Weights of a small image classifier.
Model: norm layernorm, patch size [6, 6].
Training: batches of 256, held-out accuracy 100%.
Rows from block 2 of a small image classifier, named by matrix and row number. Rows with one number belong to one neuron. Each number is 128 + 32 x the weight over its row's rms, rounded and kept within 0 to 255. All counts start at 0. Numbers have three digits each.
After each neuron's rows are labels from the 100 images, of 14848, where the neuron reaches its highest value: "top examples" is what is common among them. Only what is clearly more common there than usual is listed. The data: capsule endoscopy frames (Kvasir-Capsule). In brackets: how many of the 100, against the usual share in percent.
# fc1: MLP up (model.blocks.2.mlp.fc1.weight, 768x192), inputs 0-63
# fc2: MLP down (model.blocks.2.mlp.fc2.weight, 192x768, transposed), outputs 0-63

fc1.237:134127139088126104136096163142085144099115168178141168177117097129180059100101141155177124125183148068155164125197154146146130139127117115158189088115114204132122171186114137169130180180143111
fc2.237:124072113108167186125124125084122178123180150132173108136128104105128160094156117092141174106120104124151139155090103127085127128122155171088091111161154083062162076106167153128156139110138117
top examples: finding: foreign body (26 vs 1.6)

fc1.576:104052088103178087120107119175115180185202128101137120126150141118130144147153046138136094103062123088141097132159141159132177144121115169132200124142169173173177090112181128149098117162158139
fc2.576:130114143164123140102158142126112147106108120132087116135111148058170107106021133139108108191143130104102122173087152141137145155103111107179128117141124140128107138172111141155173153120128101
top examples: finding: ulcer (27 vs 1.6)

fc1.599:099104130134094105169170132149118111146175128137089085129149148156165193184143076163091156130166154150145104155121095134125140125089142118162131099151134108102184101139112126104177139145096117
fc2.599:165154128052149142069079115131103120166070179185191162168088136121116086117113155143076131069116135118079160073116162099103110124094118175100114183150104160112140144084122135172068112105159082
top examples: finding: blood fresh (38 vs 0.9); finding: ileocecal valve (32 vs 8.8)

fc1.749:057047118161069086144137134111162124121146096118130084121208173130126145139114104119152100060107117105122187204190102172178168127184072135150110119096102103127085080120164144103178157146096169
fc2.749:151159185136145137128119174167124171183127122131124083135093134115099089150149074185082159152173119136108117047127142140126114138129122178124057155140144067126147148108095132181141149162142106
top examples: finding: ileocecal valve (56 vs 8.8)

fc1.271:131150087114137122076101153123105096151117173134080078141096105163062136129178118082133104125069114140163182175137112164193163075165104136122157115165155125013081089140150138160150150166183070
fc2.271:067136137179124107156150108101075068131132105140194167077134120152150191169118077160041145126172099127133093080125103098078104190090129099132110092125111096154157136119117115160115110114103152
top examples: finding: pylorus (25 vs 3.4)

fc1.218:083098125174136129062127164126092145085130119110107107104127102161156063106140094137192153114108113175137147122055124138157079134115119077070140122181092084186092086142140126118134158134155139
fc2.218:188140141142118116108160123063100113092133146189095179135139120158165177061163127149122108120191125085144140114080085149131152122137134118105136105157131128165136121095131088110058134118143161
top examples: finding: pylorus (49 vs 3.4)

fc1.322:107086085148089155139131131088124099147137137118154130085111123141179110089098077118103087135093159124165120139117122212185082088108106070168155148114134140137187132158121100076101152108158091
fc2.322:073152139134212099103074106151177143102122108132119051165092129145109113110118242107081124129163101122100119137109130124115136186116136119086130123132135094204143128120082160192139135102069142
top examples: finding: ileocecal valve (29 vs 8.8)

fc1.118:160115110118173133150102180085081166144088163055160096098151120096121165076134185174131138064125114198125167133143162124156106136126133073195120138156089136116132139120126087139095209145092117
fc2.118:075114164186088109145143118165117147118113143100090168098134131149158118065100099115091142116125135130115164100126102086108135156144135133171135123148077148095144182177138166155132153090132083
top examples: finding: blood fresh (35 vs 0.9)

fc1.589:141017141109142096133181195088142129156141096154205143141152108121088107153144085151100145064064097121082151181128095144117136119094169119136132080099190140188110083069138100118142139121074199
fc2.589:087052138151119142144071153141108097117127191146104088111130133080111194178089117117141075102189180146121220150130119173120115143118103110158148184132157143099139086133119139160133130102134058
top examples: finding: blood fresh (27 vs 0.9)

fc1.521:148071130163069116181077166133136090154151131165139068115150157157122106144156113141205091223134077147113167164140135099091105145132048090156159124085115110112109174170102152114161145127101195
fc2.521:125151131086161123076094148109124106143060136112154124102146116175125166119167138066062187080130119123169088122156112110109191108115174088138094186156137121121181154145200165121086197104164099
top examples: finding: ileocecal valve (31 vs 8.8)

fc1.350:136203123150145090107108156141145151159134120098114101155154083165085109087151107083171134152138143099113088098159144133102164139115127117095160114093055074063081110130079098117092134148125095
fc2.350:128075128110129141121139107131066066117134080131158106119129129085156099163080125127164127118074102110093120190134126167196103140135098160120148179145139146197104112111159167157150179147106144
top examples: finding: ileocecal valve (31 vs 8.8)

fc1.738:127077098199124162081084145150141089163155117091121137091133137132117159121160112070188122099109096153197117124175087102167136121146140101133149169146133122130194143133118112071171108126159141
fc2.738:119116122114171124154122102101095196061145117137117083106108150138123116075144156178124118121139105124125136145059169157073111111131146172145113117114147102126118110094115164226135155143095164
top examples: finding: ileocecal valve (31 vs 8.8); finding: reduced mucosal view (25 vs 6.2)

fc1.113:141145104148135157079083117099133122085096126163192090155091178117119109125132115185139134196083171154097134106124163090108050128124104166125133062139116147053164124155167143144113130134179055
fc2.113:126102076094136146132168139121132164155088108121122137162151070113206088131132153145080144094178069140107176143079092132156169155062093114174112138107125139155166140103114109134102138132109160
top examples: finding: pylorus (28 vs 3.4)

fc1.405:092138140147122148080078091194156137119157144149126110198135137146020059120130097119120147107134113118182129202089135139196087135169117032143144123111134171183128139153120149131149086123157125
fc2.405:135115173123129108205102145055120121080153156122091091134098172113113168119108138132168090140107078107081119151162167086140125105169094136135118140151188107106125044162129157163108117086097122
top examples: finding: ileocecal valve (40 vs 8.8)

fc1.644:090101153135163132097079122166130183157191122114115158164182074184072119120155158153136156215097165102165085156147076147132141182097148135145159171116132052149106122184144163134126117183098145
fc2.644:172162147130129108175134146081105072137080059121103089134120174155141122133104099175082122087091107080129196074127124150155132147140087114166196083103121124061158075112121119139135138116113192
top examples: finding: pylorus (35 vs 3.4)

fc1.301:185067151090121093070074140132199150106194146135112185092159131135084151114181169124064140158074179103156113194144111076182165126108142130163177150147139090158102109123145128102121092111157205
fc2.301:127129133157143128178187124085059152120092156137120109116144185150099082114109113198125119131124143163124161088113077130125105124112098087120142073083160094033142111117127098125111144083131115
top examples: finding: pylorus (30 vs 3.4)

fc1.184:111151120118135166126139096158184124116108091142140156149128210111130203166118117176104106235150141113161090152119130121118063151132132092184143138181162144177145133159166120149085123111074098
fc2.184:130081086133177173099096126143149086117131161189149109128110066120094081098122134151135095095145163095084140155103174125094123193123122133081137112146159120133104141029127080183127128118182157
top examples: finding: ileocecal valve (47 vs 8.8)

fc1.585:100163125151171148122155112055100119121125033126152084151158144128129120138122131090118119086146164110131161105097123146097144108114159091129184155076124167102160098110092202117181181131107158
fc2.585:102065091096095143134131097068165139157114144133134173173076108087147112031167148101086117202168100140134137157142168144149183164108143132167093170137141128139104127060142117102052125075153130
top examples: finding: ileocecal valve (35 vs 8.8)

fc1.387:135152121117173157155127118126139160153132115144116085156079122121182097124116164131114165130109086167160112137148126152132094126175165104116112114120156119192152067128209159135149102179188131
fc2.387:130109155096097136094116103143184122092136115121174137136209122150072162165157146151194144154146155137139155195126128071089098165137122105181156165084123151114136153106132095145082123096094042
top examples: finding: foreign body (52 vs 1.6)

fc1.260:154120066129136108101114121152141145173096216161117127109124172095103110136135111183184112130155102152151111219100091080133117178083112176113128055101109141127161189167100121108141145059118097
fc2.260:080180129119144145146133134111106123128154105122076090123161169110120182131144133123152140167119125108132096119149121185137099125098146093083119130122174168161122142150106127166140200116078148
top examples: finding: blood fresh (43 vs 0.9)

fc1.651:119122167104104111065072046107147093134117150125161151134141118105156141131165129098121155103116136155210180195039129157154109125179091102143093104199109096122134191124108112095115099219172065
fc2.651:132143118190158079184160129135121154121120122162089094095045185197164138107168154114163089132143118086092138141099112126084139118084114108117118137132096131086123097131099168220115126158146105
top examples: finding: foreign body (27 vs 1.6)

fc1.147:065087060112145108152098173060133132145151109095120145145082157078162146151106091140162169147104144098137155176090183098070167096142163143148166119083106097155154100189086152169105156163147109
fc2.147:089089068159119202103151089101136115144114168132135100085152159168099126108175121115099079132120056157110133117127178074148051130077105075137107112161131140118108143098105091122098082126107086
top examples: finding: pylorus (25 vs 3.4)

fc1.677:139148118134153122086139140065164109160094118123122091132162131168128153159143106129109137138145170124030123112111118147111174148113131118103169107170146190128097088032161133161137125159140139
fc2.677:115082131149065133171155150147067134133097138121138126067079181095128118138165113139104140142146184090178101125155081106114126116131139140102117102113154117087077103115085161106177141101077157
top examples: finding: angiectasia (36 vs 1.9)

fc1.712:110130110154089110132150058162105108140132132158170107154110199131119194104132163134140204187110136135115128177105144132100147195131082116156103100117086097148139108140118106125107096157144091
fc2.712:181139166123085146103112090122101112136123124130110148133136114129175129085146140058104141124186082088107114120144133119188109124099152142165158183165182143092136190149151159120174119143135162
top examples: finding: pylorus (39 vs 3.4)

fc1.359:117145050047133115121114151166102176061119086133134111105063131164147114154111111116154153117061140070105165180121153110117156124162129148117173116132151136150122167132139179130131194139119152
fc2.359:148120164126101150143149081122202146126140106141133146133117121099136117140161056134125137094132104173064135119123089165130099123063148118097047140111138122100089083047104177163182068181098111
top examples: finding: reduced mucosal view (37 vs 6.2)

fc1.131:147108093158140136147156118095119129136121143169135107138128148103157108124100084144137101174153079108140139130056076110165092136098110107155172164055154170104108180141161145110119131159132123
fc2.131:122133113071115035099116151181082175096114091105159157148106102141108115125142172143116138147092141101101141103093126073100134139164125203079063087158126082123115164106143133127160068150133141
top examples: finding: ileocecal valve (25 vs 8.8)

fc1.562:195085100137198126123138117105159182115048112191147093117127114069169107138114130139142179093126143110097101133119120169193111135129145160105123098157137147107105142128065207124155173132149145
fc2.562:090123127139078123117104066135080065135146118152170178155105102160120146100113065137144150152170124148105125147168069173091086134062136117133114121127143140127111103088121102098132099177127148
top examples: finding: ileocecal valve (34 vs 8.8)

fc1.120:166046093165163109134119184152162099175142084155192152118106192107103150181135117100127113106122162074138132146124152117119151143120118118093135080138216143180146109098143181101115095116123129
fc2.120:104113102148112137122132100058106130135130148190143063073119071143157200170126105146137130145116171105115129147128108157100183095114090119052114175121094145063105122143122101165160150093099150
top examples: finding: angiectasia (47 vs 1.9)

fc1.283:113097134091106107097133120105163099150161137088204139086143075122082116122164101149141152229158153133118137125119135100179118140143140161127162160121115198158084175089134148092128174130149149
fc2.283:164181152135126142176072110134118122166137084137132124155173079163138142129102186148106137121103069086159170184160106093087147167126083163124150119102130118078163119157139136097150130145096115
top examples: finding: foreign body (46 vs 1.6)

fc1.24:131109108137140154065192181100115125134132099152142136083156133093120117141168107075133127135163126123209160141150098160118065124167087098164084144119153069106127150102144131136103151126142090
fc2.24:065104193153112144071100103165080090119103110154141088117111073147142132041133188120134032183118126114083090103088115149130194150141172144124190133149152124129125173171102155131115099142156161
top examples: finding: reduced mucosal view (40 vs 6.2); finding: ileocecal valve (37 vs 8.8)

fc1.575:111077154176123077104188174120136127183127130077170085127109176129120139170114030119129143117119211062115122114105115144096132142140121108128116116132191131137162058180152188139128132116151091
fc2.575:198152107132082149094111178137131135129105114167152128181147093132084141109161182099129084141098145103115134153169126131086189098120097123143132175108099094056090201080098125112133157151153106
top examples: finding: angiectasia (73 vs 1.9)

fc1.64:074091130145089136166083069185163069132119193113107071132121136111168126165159103117119154194082052170142154175131067129194103159140147106157098096054119151098172100185132110081098108080127138
fc2.64:154168090138164122115115141083167144119107101171142163149135097139093105121117107149115138058099107093126136064124125146133182127067124134101108145163155054128116118046152162099107108186150157
top examples: finding: ileocecal valve (51 vs 8.8)

fc1.345:167000124146124100155124142111159095127117081156157101133100153126115141176134097124091138092132167078074179174126134143076118094078139137126110099133245086186119125128140191113129189157072162
fc2.345:160141148104176134087127135190136124109147189138130121154155115129124192193110114150110167169138155129091174131123145126144114132156130095142145163141099164080155080069120088121134110124145116
top examples: finding: angiectasia (29 vs 1.9); finding: blood fresh (27 vs 0.9)

fc1.414:138121109100178114135140120110124098128195166137127178154156156152085135061122180181143129211165066140101159151104123169164114178079120113129120171116051125132127150137067080151102093184107135
fc2.414:129146091122140076130083219089081120191097154157070124089153145104140117160136056126131126099101164065126163107131149194130127091114185159197128127206112081111110153093155113099146136076161081
top examples: finding: blood fresh (34 vs 0.9)

fc1.634:114109118107088090165156101149134133082167042152147180165116098151148101200170171127121185123184114119079091170132129151119089097155152121131119172106190097140116125162108084096089164174087116
fc2.634:142100115055150196076129167092151113120128150098151154129156138145114096138052124218140108136141093149137135149083141101070126150184105136098133129150096158163143107135120185037100109150137078
top examples: finding: reduced mucosal view (25 vs 6.2)

fc1.222:168156185129111170069119110080147160055090101187192130150102164094108157151051125160113077143112078130134118176159149170119124132079104097153105146134150120084122140077117145123030098126163117
fc2.222:199123131100121133127171059105096095153147118135111099129112166119106129093081097142113124131165120139117161108087136130135163170151134091164144100152125133101144099075102116163100129181103135
top examples: finding: pylorus (27 vs 3.4)