From a checkpoint of a small image classifier: norm layernorm, layers 8.
Rows from block 4, named by matrix and row number. Rows with one number belong to one neuron. Each number is 200 + 30 x the weight over its row's rms, rounded and kept within 0 to 999. All counts start at 0. After the name is the row's rms in percent of the matrix's.
# fc1: MLP up (model.blocks.4.mlp.fc1.weight, 768x192), inputs 0-191
# fc2: MLP down (model.blocks.4.mlp.fc2.weight, 192x768, transposed), outputs 0-191
fc1.626,095,204,210,233,186,183,219,144,184,191,213,189,214,159,174,227,246,152,211,186,219,198,254,172,234,145,204,187,179,167,170,195,211,227,163,204,175,229,163,213,171,210,147,182,153,199,225,205,220,189,269,176,260,142,238,215,206,178,198,142,178,202,186,186,256,157,206,189,172,168,220,165,246,186,169,124,207,187,250,209,199,155,187,258,156,239,203,231,167,210,206,208,218,166,142,172,180,186,219,209,208,201,216,151,199,215,211,244,214,189,209,194,218,153,231,175,249,201,236,252,213,248,237,164,196,179,132,206,248,175,177,188,195,235,233,205,230,224,217,210,215,179,181,193,211,150,163,172,192,242,215,174,182,189,180,191,207,216,201,185,199,157,204,228,159,142,230,213,214,182,203,194,193,146,185,218,188,226,204,205,208,143,212,170,246,266,264,180,199,158,244,183,168
fc2.626,091,202,230,204,183,162,204,191,183,206,161,180,200,199,232,203,181,212,207,174,251,234,206,219,179,193,154,207,221,237,225,193,191,163,212,169,208,168,152,207,143,207,166,211,236,248,191,197,212,182,224,284,175,188,199,150,187,228,232,200,200,182,181,209,152,185,166,209,224,214,221,184,200,266,209,224,284,185,190,281,148,196,226,194,213,255,179,180,165,203,201,171,177,199,203,235,211,150,267,191,229,201,218,214,172,171,185,176,168,191,235,222,190,247,197,161,218,111,236,191,204,233,148,218,174,180,178,235,213,174,185,188,213,174,218,197,229,173,261,135,266,215,223,191,160,217,222,170,213,228,245,224,207,175,195,104,194,191,224,198,231,201,198,199,169,206,183,180,249,211,209,190,222,211,187,228,156,211,211,158,204,187,190,194,247,192,156,177,260,164,174,160,215
fc1.627,108,187,196,209,226,182,190,160,157,227,250,185,227,148,189,150,229,236,190,208,205,238,239,186,154,218,201,187,190,157,192,269,158,182,163,250,153,213,204,197,218,219,197,179,185,191,233,198,182,152,204,203,186,208,221,261,231,223,196,181,223,189,196,186,235,147,227,230,206,143,263,166,190,201,217,147,200,201,158,180,216,208,154,196,214,210,222,255,205,164,205,218,155,207,232,227,240,223,176,171,145,197,225,213,225,217,193,237,221,239,240,192,211,223,197,157,159,202,217,199,223,177,226,243,190,195,239,233,208,167,208,269,228,218,219,180,216,226,137,207,204,176,147,135,201,191,156,202,156,209,209,158,166,191,189,197,176,152,158,228,208,207,256,178,294,195,147,166,213,193,216,214,139,188,180,259,172,193,205,210,196,219,197,182,220,262,194,199,197,223,234,240,182
fc2.627,118,256,189,144,251,207,180,235,170,204,235,184,209,235,210,209,198,184,226,184,180,247,196,232,174,208,184,193,183,196,203,216,191,221,206,180,249,221,295,227,222,206,197,218,157,163,178,185,214,185,212,183,180,210,229,187,158,162,199,182,204,188,184,213,164,114,309,160,257,178,183,210,196,206,169,218,200,216,137,162,174,229,271,264,189,216,161,229,208,192,201,180,221,167,177,164,206,196,176,208,193,166,224,195,183,265,218,214,146,185,165,172,183,214,135,229,149,173,204,190,197,200,230,200,184,209,216,152,278,223,216,171,202,169,237,211,219,156,230,184,182,196,198,184,187,172,228,215,209,215,202,202,181,144,189,230,180,217,214,182,252,209,234,182,196,192,164,173,238,202,219,234,179,167,154,212,198,193,219,212,127,196,246,194,217,189,213,244,224,195,140,220,185
fc1.628,105,210,234,162,217,204,161,198,221,250,229,207,216,178,277,270,159,221,230,185,204,203,206,171,136,180,212,224,178,222,189,209,250,188,210,159,153,198,151,199,187,203,166,133,188,191,173,158,207,198,225,198,174,232,182,224,210,167,231,177,198,221,184,153,164,186,214,208,234,135,209,239,187,266,163,169,225,244,182,212,260,180,193,238,201,206,247,218,186,244,223,190,185,182,201,183,201,193,175,216,241,234,199,224,190,176,188,219,208,178,219,152,285,198,210,198,231,217,139,158,196,197,225,263,190,172,173,151,200,211,177,170,207,219,185,158,222,225,186,222,215,208,218,187,228,192,203,229,172,167,203,153,223,157,192,162,170,136,177,284,211,184,226,108,205,187,191,186,185,192,171,204,230,222,205,202,211,184,160,158,170,158,220,163,185,213,202,161,181,222,224,232,217
fc2.628,092,182,171,188,149,202,210,175,238,208,218,191,200,220,221,164,192,196,203,208,161,197,203,228,221,231,217,190,192,176,169,245,183,226,206,243,234,248,196,216,108,168,203,263,184,194,142,192,168,189,151,158,179,169,196,145,160,198,162,181,177,166,214,220,241,161,247,231,215,201,183,126,195,212,206,161,220,188,224,161,156,208,240,227,218,262,192,215,181,203,203,191,175,192,167,190,198,190,227,163,192,231,196,232,165,209,199,215,148,226,213,213,246,172,202,132,238,223,178,167,221,212,212,195,160,189,224,205,167,192,217,204,160,167,167,186,251,242,176,206,186,215,219,213,217,160,171,181,198,258,225,214,219,219,202,175,247,274,230,174,217,194,196,246,253,175,196,232,184,188,230,213,152,150,186,246,252,196,242,211,209,185,161,211,219,284,260,214,193,180,250,182,189
fc1.630,079,258,202,209,219,206,234,176,225,221,169,238,175,165,202,218,137,193,196,224,161,157,235,236,215,154,199,193,213,188,250,222,229,198,161,221,221,213,167,206,218,238,251,174,162,238,208,156,236,211,168,159,218,153,216,205,239,220,244,181,199,174,200,171,195,240,185,218,152,263,183,198,172,219,180,154,190,241,178,208,179,179,131,204,171,210,186,206,179,248,205,143,217,171,207,250,215,183,176,168,246,183,168,203,179,163,194,165,153,217,252,178,226,189,248,259,215,219,196,156,168,161,178,212,202,227,207,205,171,179,252,156,203,243,172,221,205,222,187,259,157,226,215,252,186,227,188,218,136,197,238,164,166,197,150,247,216,163,230,170,257,230,237,195,179,220,217,122,218,180,205,217,174,156,212,195,212,181,180,194,203,178,188,162,205,215,160,220,195,189,226,204,227
fc2.630,082,185,176,213,196,209,196,153,231,189,200,146,219,188,206,233,156,206,231,183,175,193,169,206,208,244,230,163,222,201,160,208,191,160,225,266,275,170,220,178,228,285,233,226,193,171,225,212,194,182,206,245,177,183,211,221,205,248,206,162,188,147,185,256,215,248,177,164,171,176,250,185,167,228,212,218,204,253,223,240,210,282,174,175,160,175,141,170,233,170,205,202,218,212,256,186,212,222,170,203,216,207,194,160,128,243,175,179,202,239,159,199,236,180,215,195,162,166,212,195,221,257,227,161,166,258,162,196,231,158,178,190,205,185,227,198,184,119,211,189,197,196,165,190,188,219,200,231,194,178,197,219,186,207,220,185,181,212,192,184,138,180,221,207,259,160,238,204,228,173,174,234,177,179,221,204,173,247,187,195,168,201,224,193,194,215,237,235,202,166,143,178,206
fc1.631,121,207,192,221,210,225,233,199,206,192,270,183,168,199,202,185,179,155,258,185,169,172,223,163,197,242,234,183,164,146,204,194,179,197,201,249,211,237,182,148,181,221,170,213,264,224,187,176,152,192,212,217,202,221,186,181,159,231,205,220,218,214,148,241,204,247,206,237,208,179,184,192,167,186,182,171,161,221,192,191,225,194,155,226,149,194,213,167,139,176,202,174,189,209,192,136,207,215,178,207,206,192,200,257,209,205,159,154,186,131,251,241,166,214,204,201,248,200,181,302,152,173,258,202,193,240,213,208,205,218,180,213,156,229,238,211,178,211,196,185,163,174,215,190,222,209,169,239,207,190,200,171,225,250,250,211,226,224,180,144,237,138,178,216,197,144,177,208,226,203,167,177,171,143,235,179,171,203,250,164,194,177,184,184,186,176,259,183,219,226,155,189,227
fc2.631,097,232,187,189,212,212,228,217,157,189,185,166,204,214,183,174,180,193,168,174,174,135,208,204,237,170,166,226,231,181,135,187,221,172,183,188,180,160,207,221,209,179,221,173,163,203,209,175,214,222,222,223,184,195,188,234,253,221,235,200,197,147,238,173,231,199,142,214,214,205,195,196,209,115,192,167,188,198,204,217,219,214,224,231,227,241,188,222,212,190,168,212,147,190,253,265,145,183,208,191,287,209,173,214,193,192,182,191,217,202,171,213,244,191,218,198,214,183,283,179,161,195,168,155,277,176,188,200,158,203,209,140,210,201,178,130,240,199,253,214,195,170,178,198,222,245,170,178,242,230,193,165,182,184,192,219,183,195,185,199,215,188,249,256,171,210,197,230,188,217,232,208,155,183,193,179,224,177,183,235,164,237,185,169,159,210,138,263,163,227,154,249,161
fc1.632,059,195,173,235,224,241,162,189,210,172,223,220,147,188,211,213,170,181,179,239,156,193,203,146,224,203,244,206,223,196,224,240,191,193,209,189,226,183,122,161,155,223,172,216,250,136,243,198,153,209,201,168,169,207,208,162,179,206,225,206,190,243,208,236,204,201,178,218,195,115,232,201,201,224,264,168,189,207,210,213,289,231,190,203,190,265,194,167,217,193,203,207,148,224,213,214,192,162,238,159,164,219,172,230,198,202,167,166,197,223,204,190,208,261,205,201,155,188,181,196,182,225,196,185,171,182,171,210,171,168,170,183,175,255,167,261,188,218,250,240,205,232,217,169,200,196,231,204,206,200,211,179,182,174,191,247,281,190,226,182,196,208,188,241,196,227,221,172,211,245,178,124,176,173,185,167,185,197,168,158,222,202,227,135,236,212,193,247,210,173,174,258,188
fc2.632,071,177,244,241,152,248,237,169,183,199,253,223,194,169,222,216,161,209,146,196,230,209,245,202,263,237,152,220,197,221,170,161,201,211,185,194,189,215,101,216,150,235,211,160,210,187,221,159,180,247,212,228,169,213,237,211,162,233,224,201,221,166,185,189,194,209,236,186,236,193,180,170,222,192,205,199,191,167,183,236,235,218,130,190,214,175,223,224,238,210,215,193,202,171,255,232,197,219,178,229,157,184,231,168,258,177,198,231,193,211,206,158,183,177,233,260,209,224,207,168,173,206,207,216,177,241,157,189,264,217,201,179,172,173,230,181,254,185,168,208,126,174,182,179,192,215,241,210,194,231,232,176,216,242,192,176,188,175,166,201,173,168,203,228,206,178,224,153,179,169,252,162,191,230,155,234,206,198,183,239,235,235,169,186,178,209,262,262,207,229,222,218,233
fc1.633,108,137,194,172,244,159,150,176,191,188,228,235,170,189,125,212,221,190,244,237,165,191,198,167,221,173,259,180,232,240,151,182,223,226,140,220,216,236,197,190,233,180,147,242,206,242,221,224,206,210,213,256,189,175,165,183,218,181,161,203,239,206,219,153,184,234,209,252,183,126,166,205,217,186,225,174,177,233,197,193,129,200,257,173,191,207,185,205,201,211,218,168,206,200,202,228,198,214,164,226,190,190,233,159,180,227,237,143,218,159,214,188,194,199,198,203,185,237,167,187,207,174,206,201,129,232,217,168,183,214,184,140,226,161,207,136,165,215,214,219,172,194,181,208,196,217,234,219,256,192,182,252,272,193,146,188,178,199,162,141,183,229,227,232,197,228,231,177,153,223,205,227,235,187,220,192,178,185,238,163,180,200,164,187,220,205,230,202,219,205,227,257,214
fc2.633,106,194,163,186,194,191,153,241,195,252,202,225,144,210,242,146,241,174,195,210,188,172,207,210,172,167,225,170,193,192,220,180,241,227,213,229,198,211,246,216,177,203,242,177,235,233,173,195,191,237,213,192,175,174,213,175,214,200,168,187,192,175,252,222,198,168,211,246,219,169,169,173,245,185,227,189,202,260,153,194,187,233,201,142,232,201,183,165,216,226,203,161,199,226,162,184,198,189,177,166,225,166,224,198,161,211,223,187,193,217,214,207,183,200,178,177,219,164,199,171,186,172,205,170,218,221,170,219,221,163,224,184,176,158,199,214,157,236,179,214,196,169,222,223,175,206,144,169,173,224,190,197,199,203,189,103,274,243,233,205,225,256,183,176,218,225,247,254,222,196,291,193,201,249,219,205,232,161,281,179,221,213,129,243,140,186,244,162,239,201,223,190,167
fc1.634,095,220,160,208,213,187,201,222,233,165,204,150,241,189,147,184,199,161,198,146,201,244,213,207,225,223,192,229,172,208,215,192,229,201,185,175,169,204,152,268,158,265,170,241,139,187,166,154,148,242,206,246,161,141,195,210,193,210,202,264,167,188,199,195,264,198,151,173,229,244,254,180,218,242,261,220,187,193,211,180,227,207,216,217,213,210,173,234,179,199,186,228,232,249,187,181,192,237,180,166,214,213,237,211,215,176,239,196,183,233,176,176,183,172,166,169,192,242,223,188,90,199,238,238,220,235,204,219,208,235,243,210,166,203,204,178,221,178,181,177,206,180,214,222,241,180,202,185,204,215,187,165,207,219,184,151,241,148,183,234,251,172,187,161,204,200,202,208,187,191,230,205,151,239,212,231,201,180,218,235,241,210,148,210,207,180,217,164,169,197,245,234,241
fc2.634,082,189,176,246,200,203,182,222,178,191,225,199,129,214,210,191,196,198,240,224,235,151,174,211,180,188,251,224,228,232,159,209,184,214,220,178,219,207,241,157,182,152,184,174,199,238,236,223,206,166,167,201,243,223,159,237,237,196,188,190,204,254,221,169,192,179,190,216,234,166,154,242,196,151,216,194,237,157,202,165,163,188,255,236,181,239,199,221,194,245,203,179,215,171,199,249,202,195,204,230,201,187,225,212,207,193,238,237,212,183,215,211,248,242,163,246,170,206,176,192,208,178,215,182,178,182,177,222,235,160,164,173,148,208,212,142,202,205,196,121,238,246,170,167,219,134,258,209,191,217,211,237,114,226,174,229,172,246,234,179,182,255,223,273,180,204,247,203,164,141,210,208,246,225,173,182,198,198,150,213,191,176,164,238,191,189,171,227,190,225,180,220,196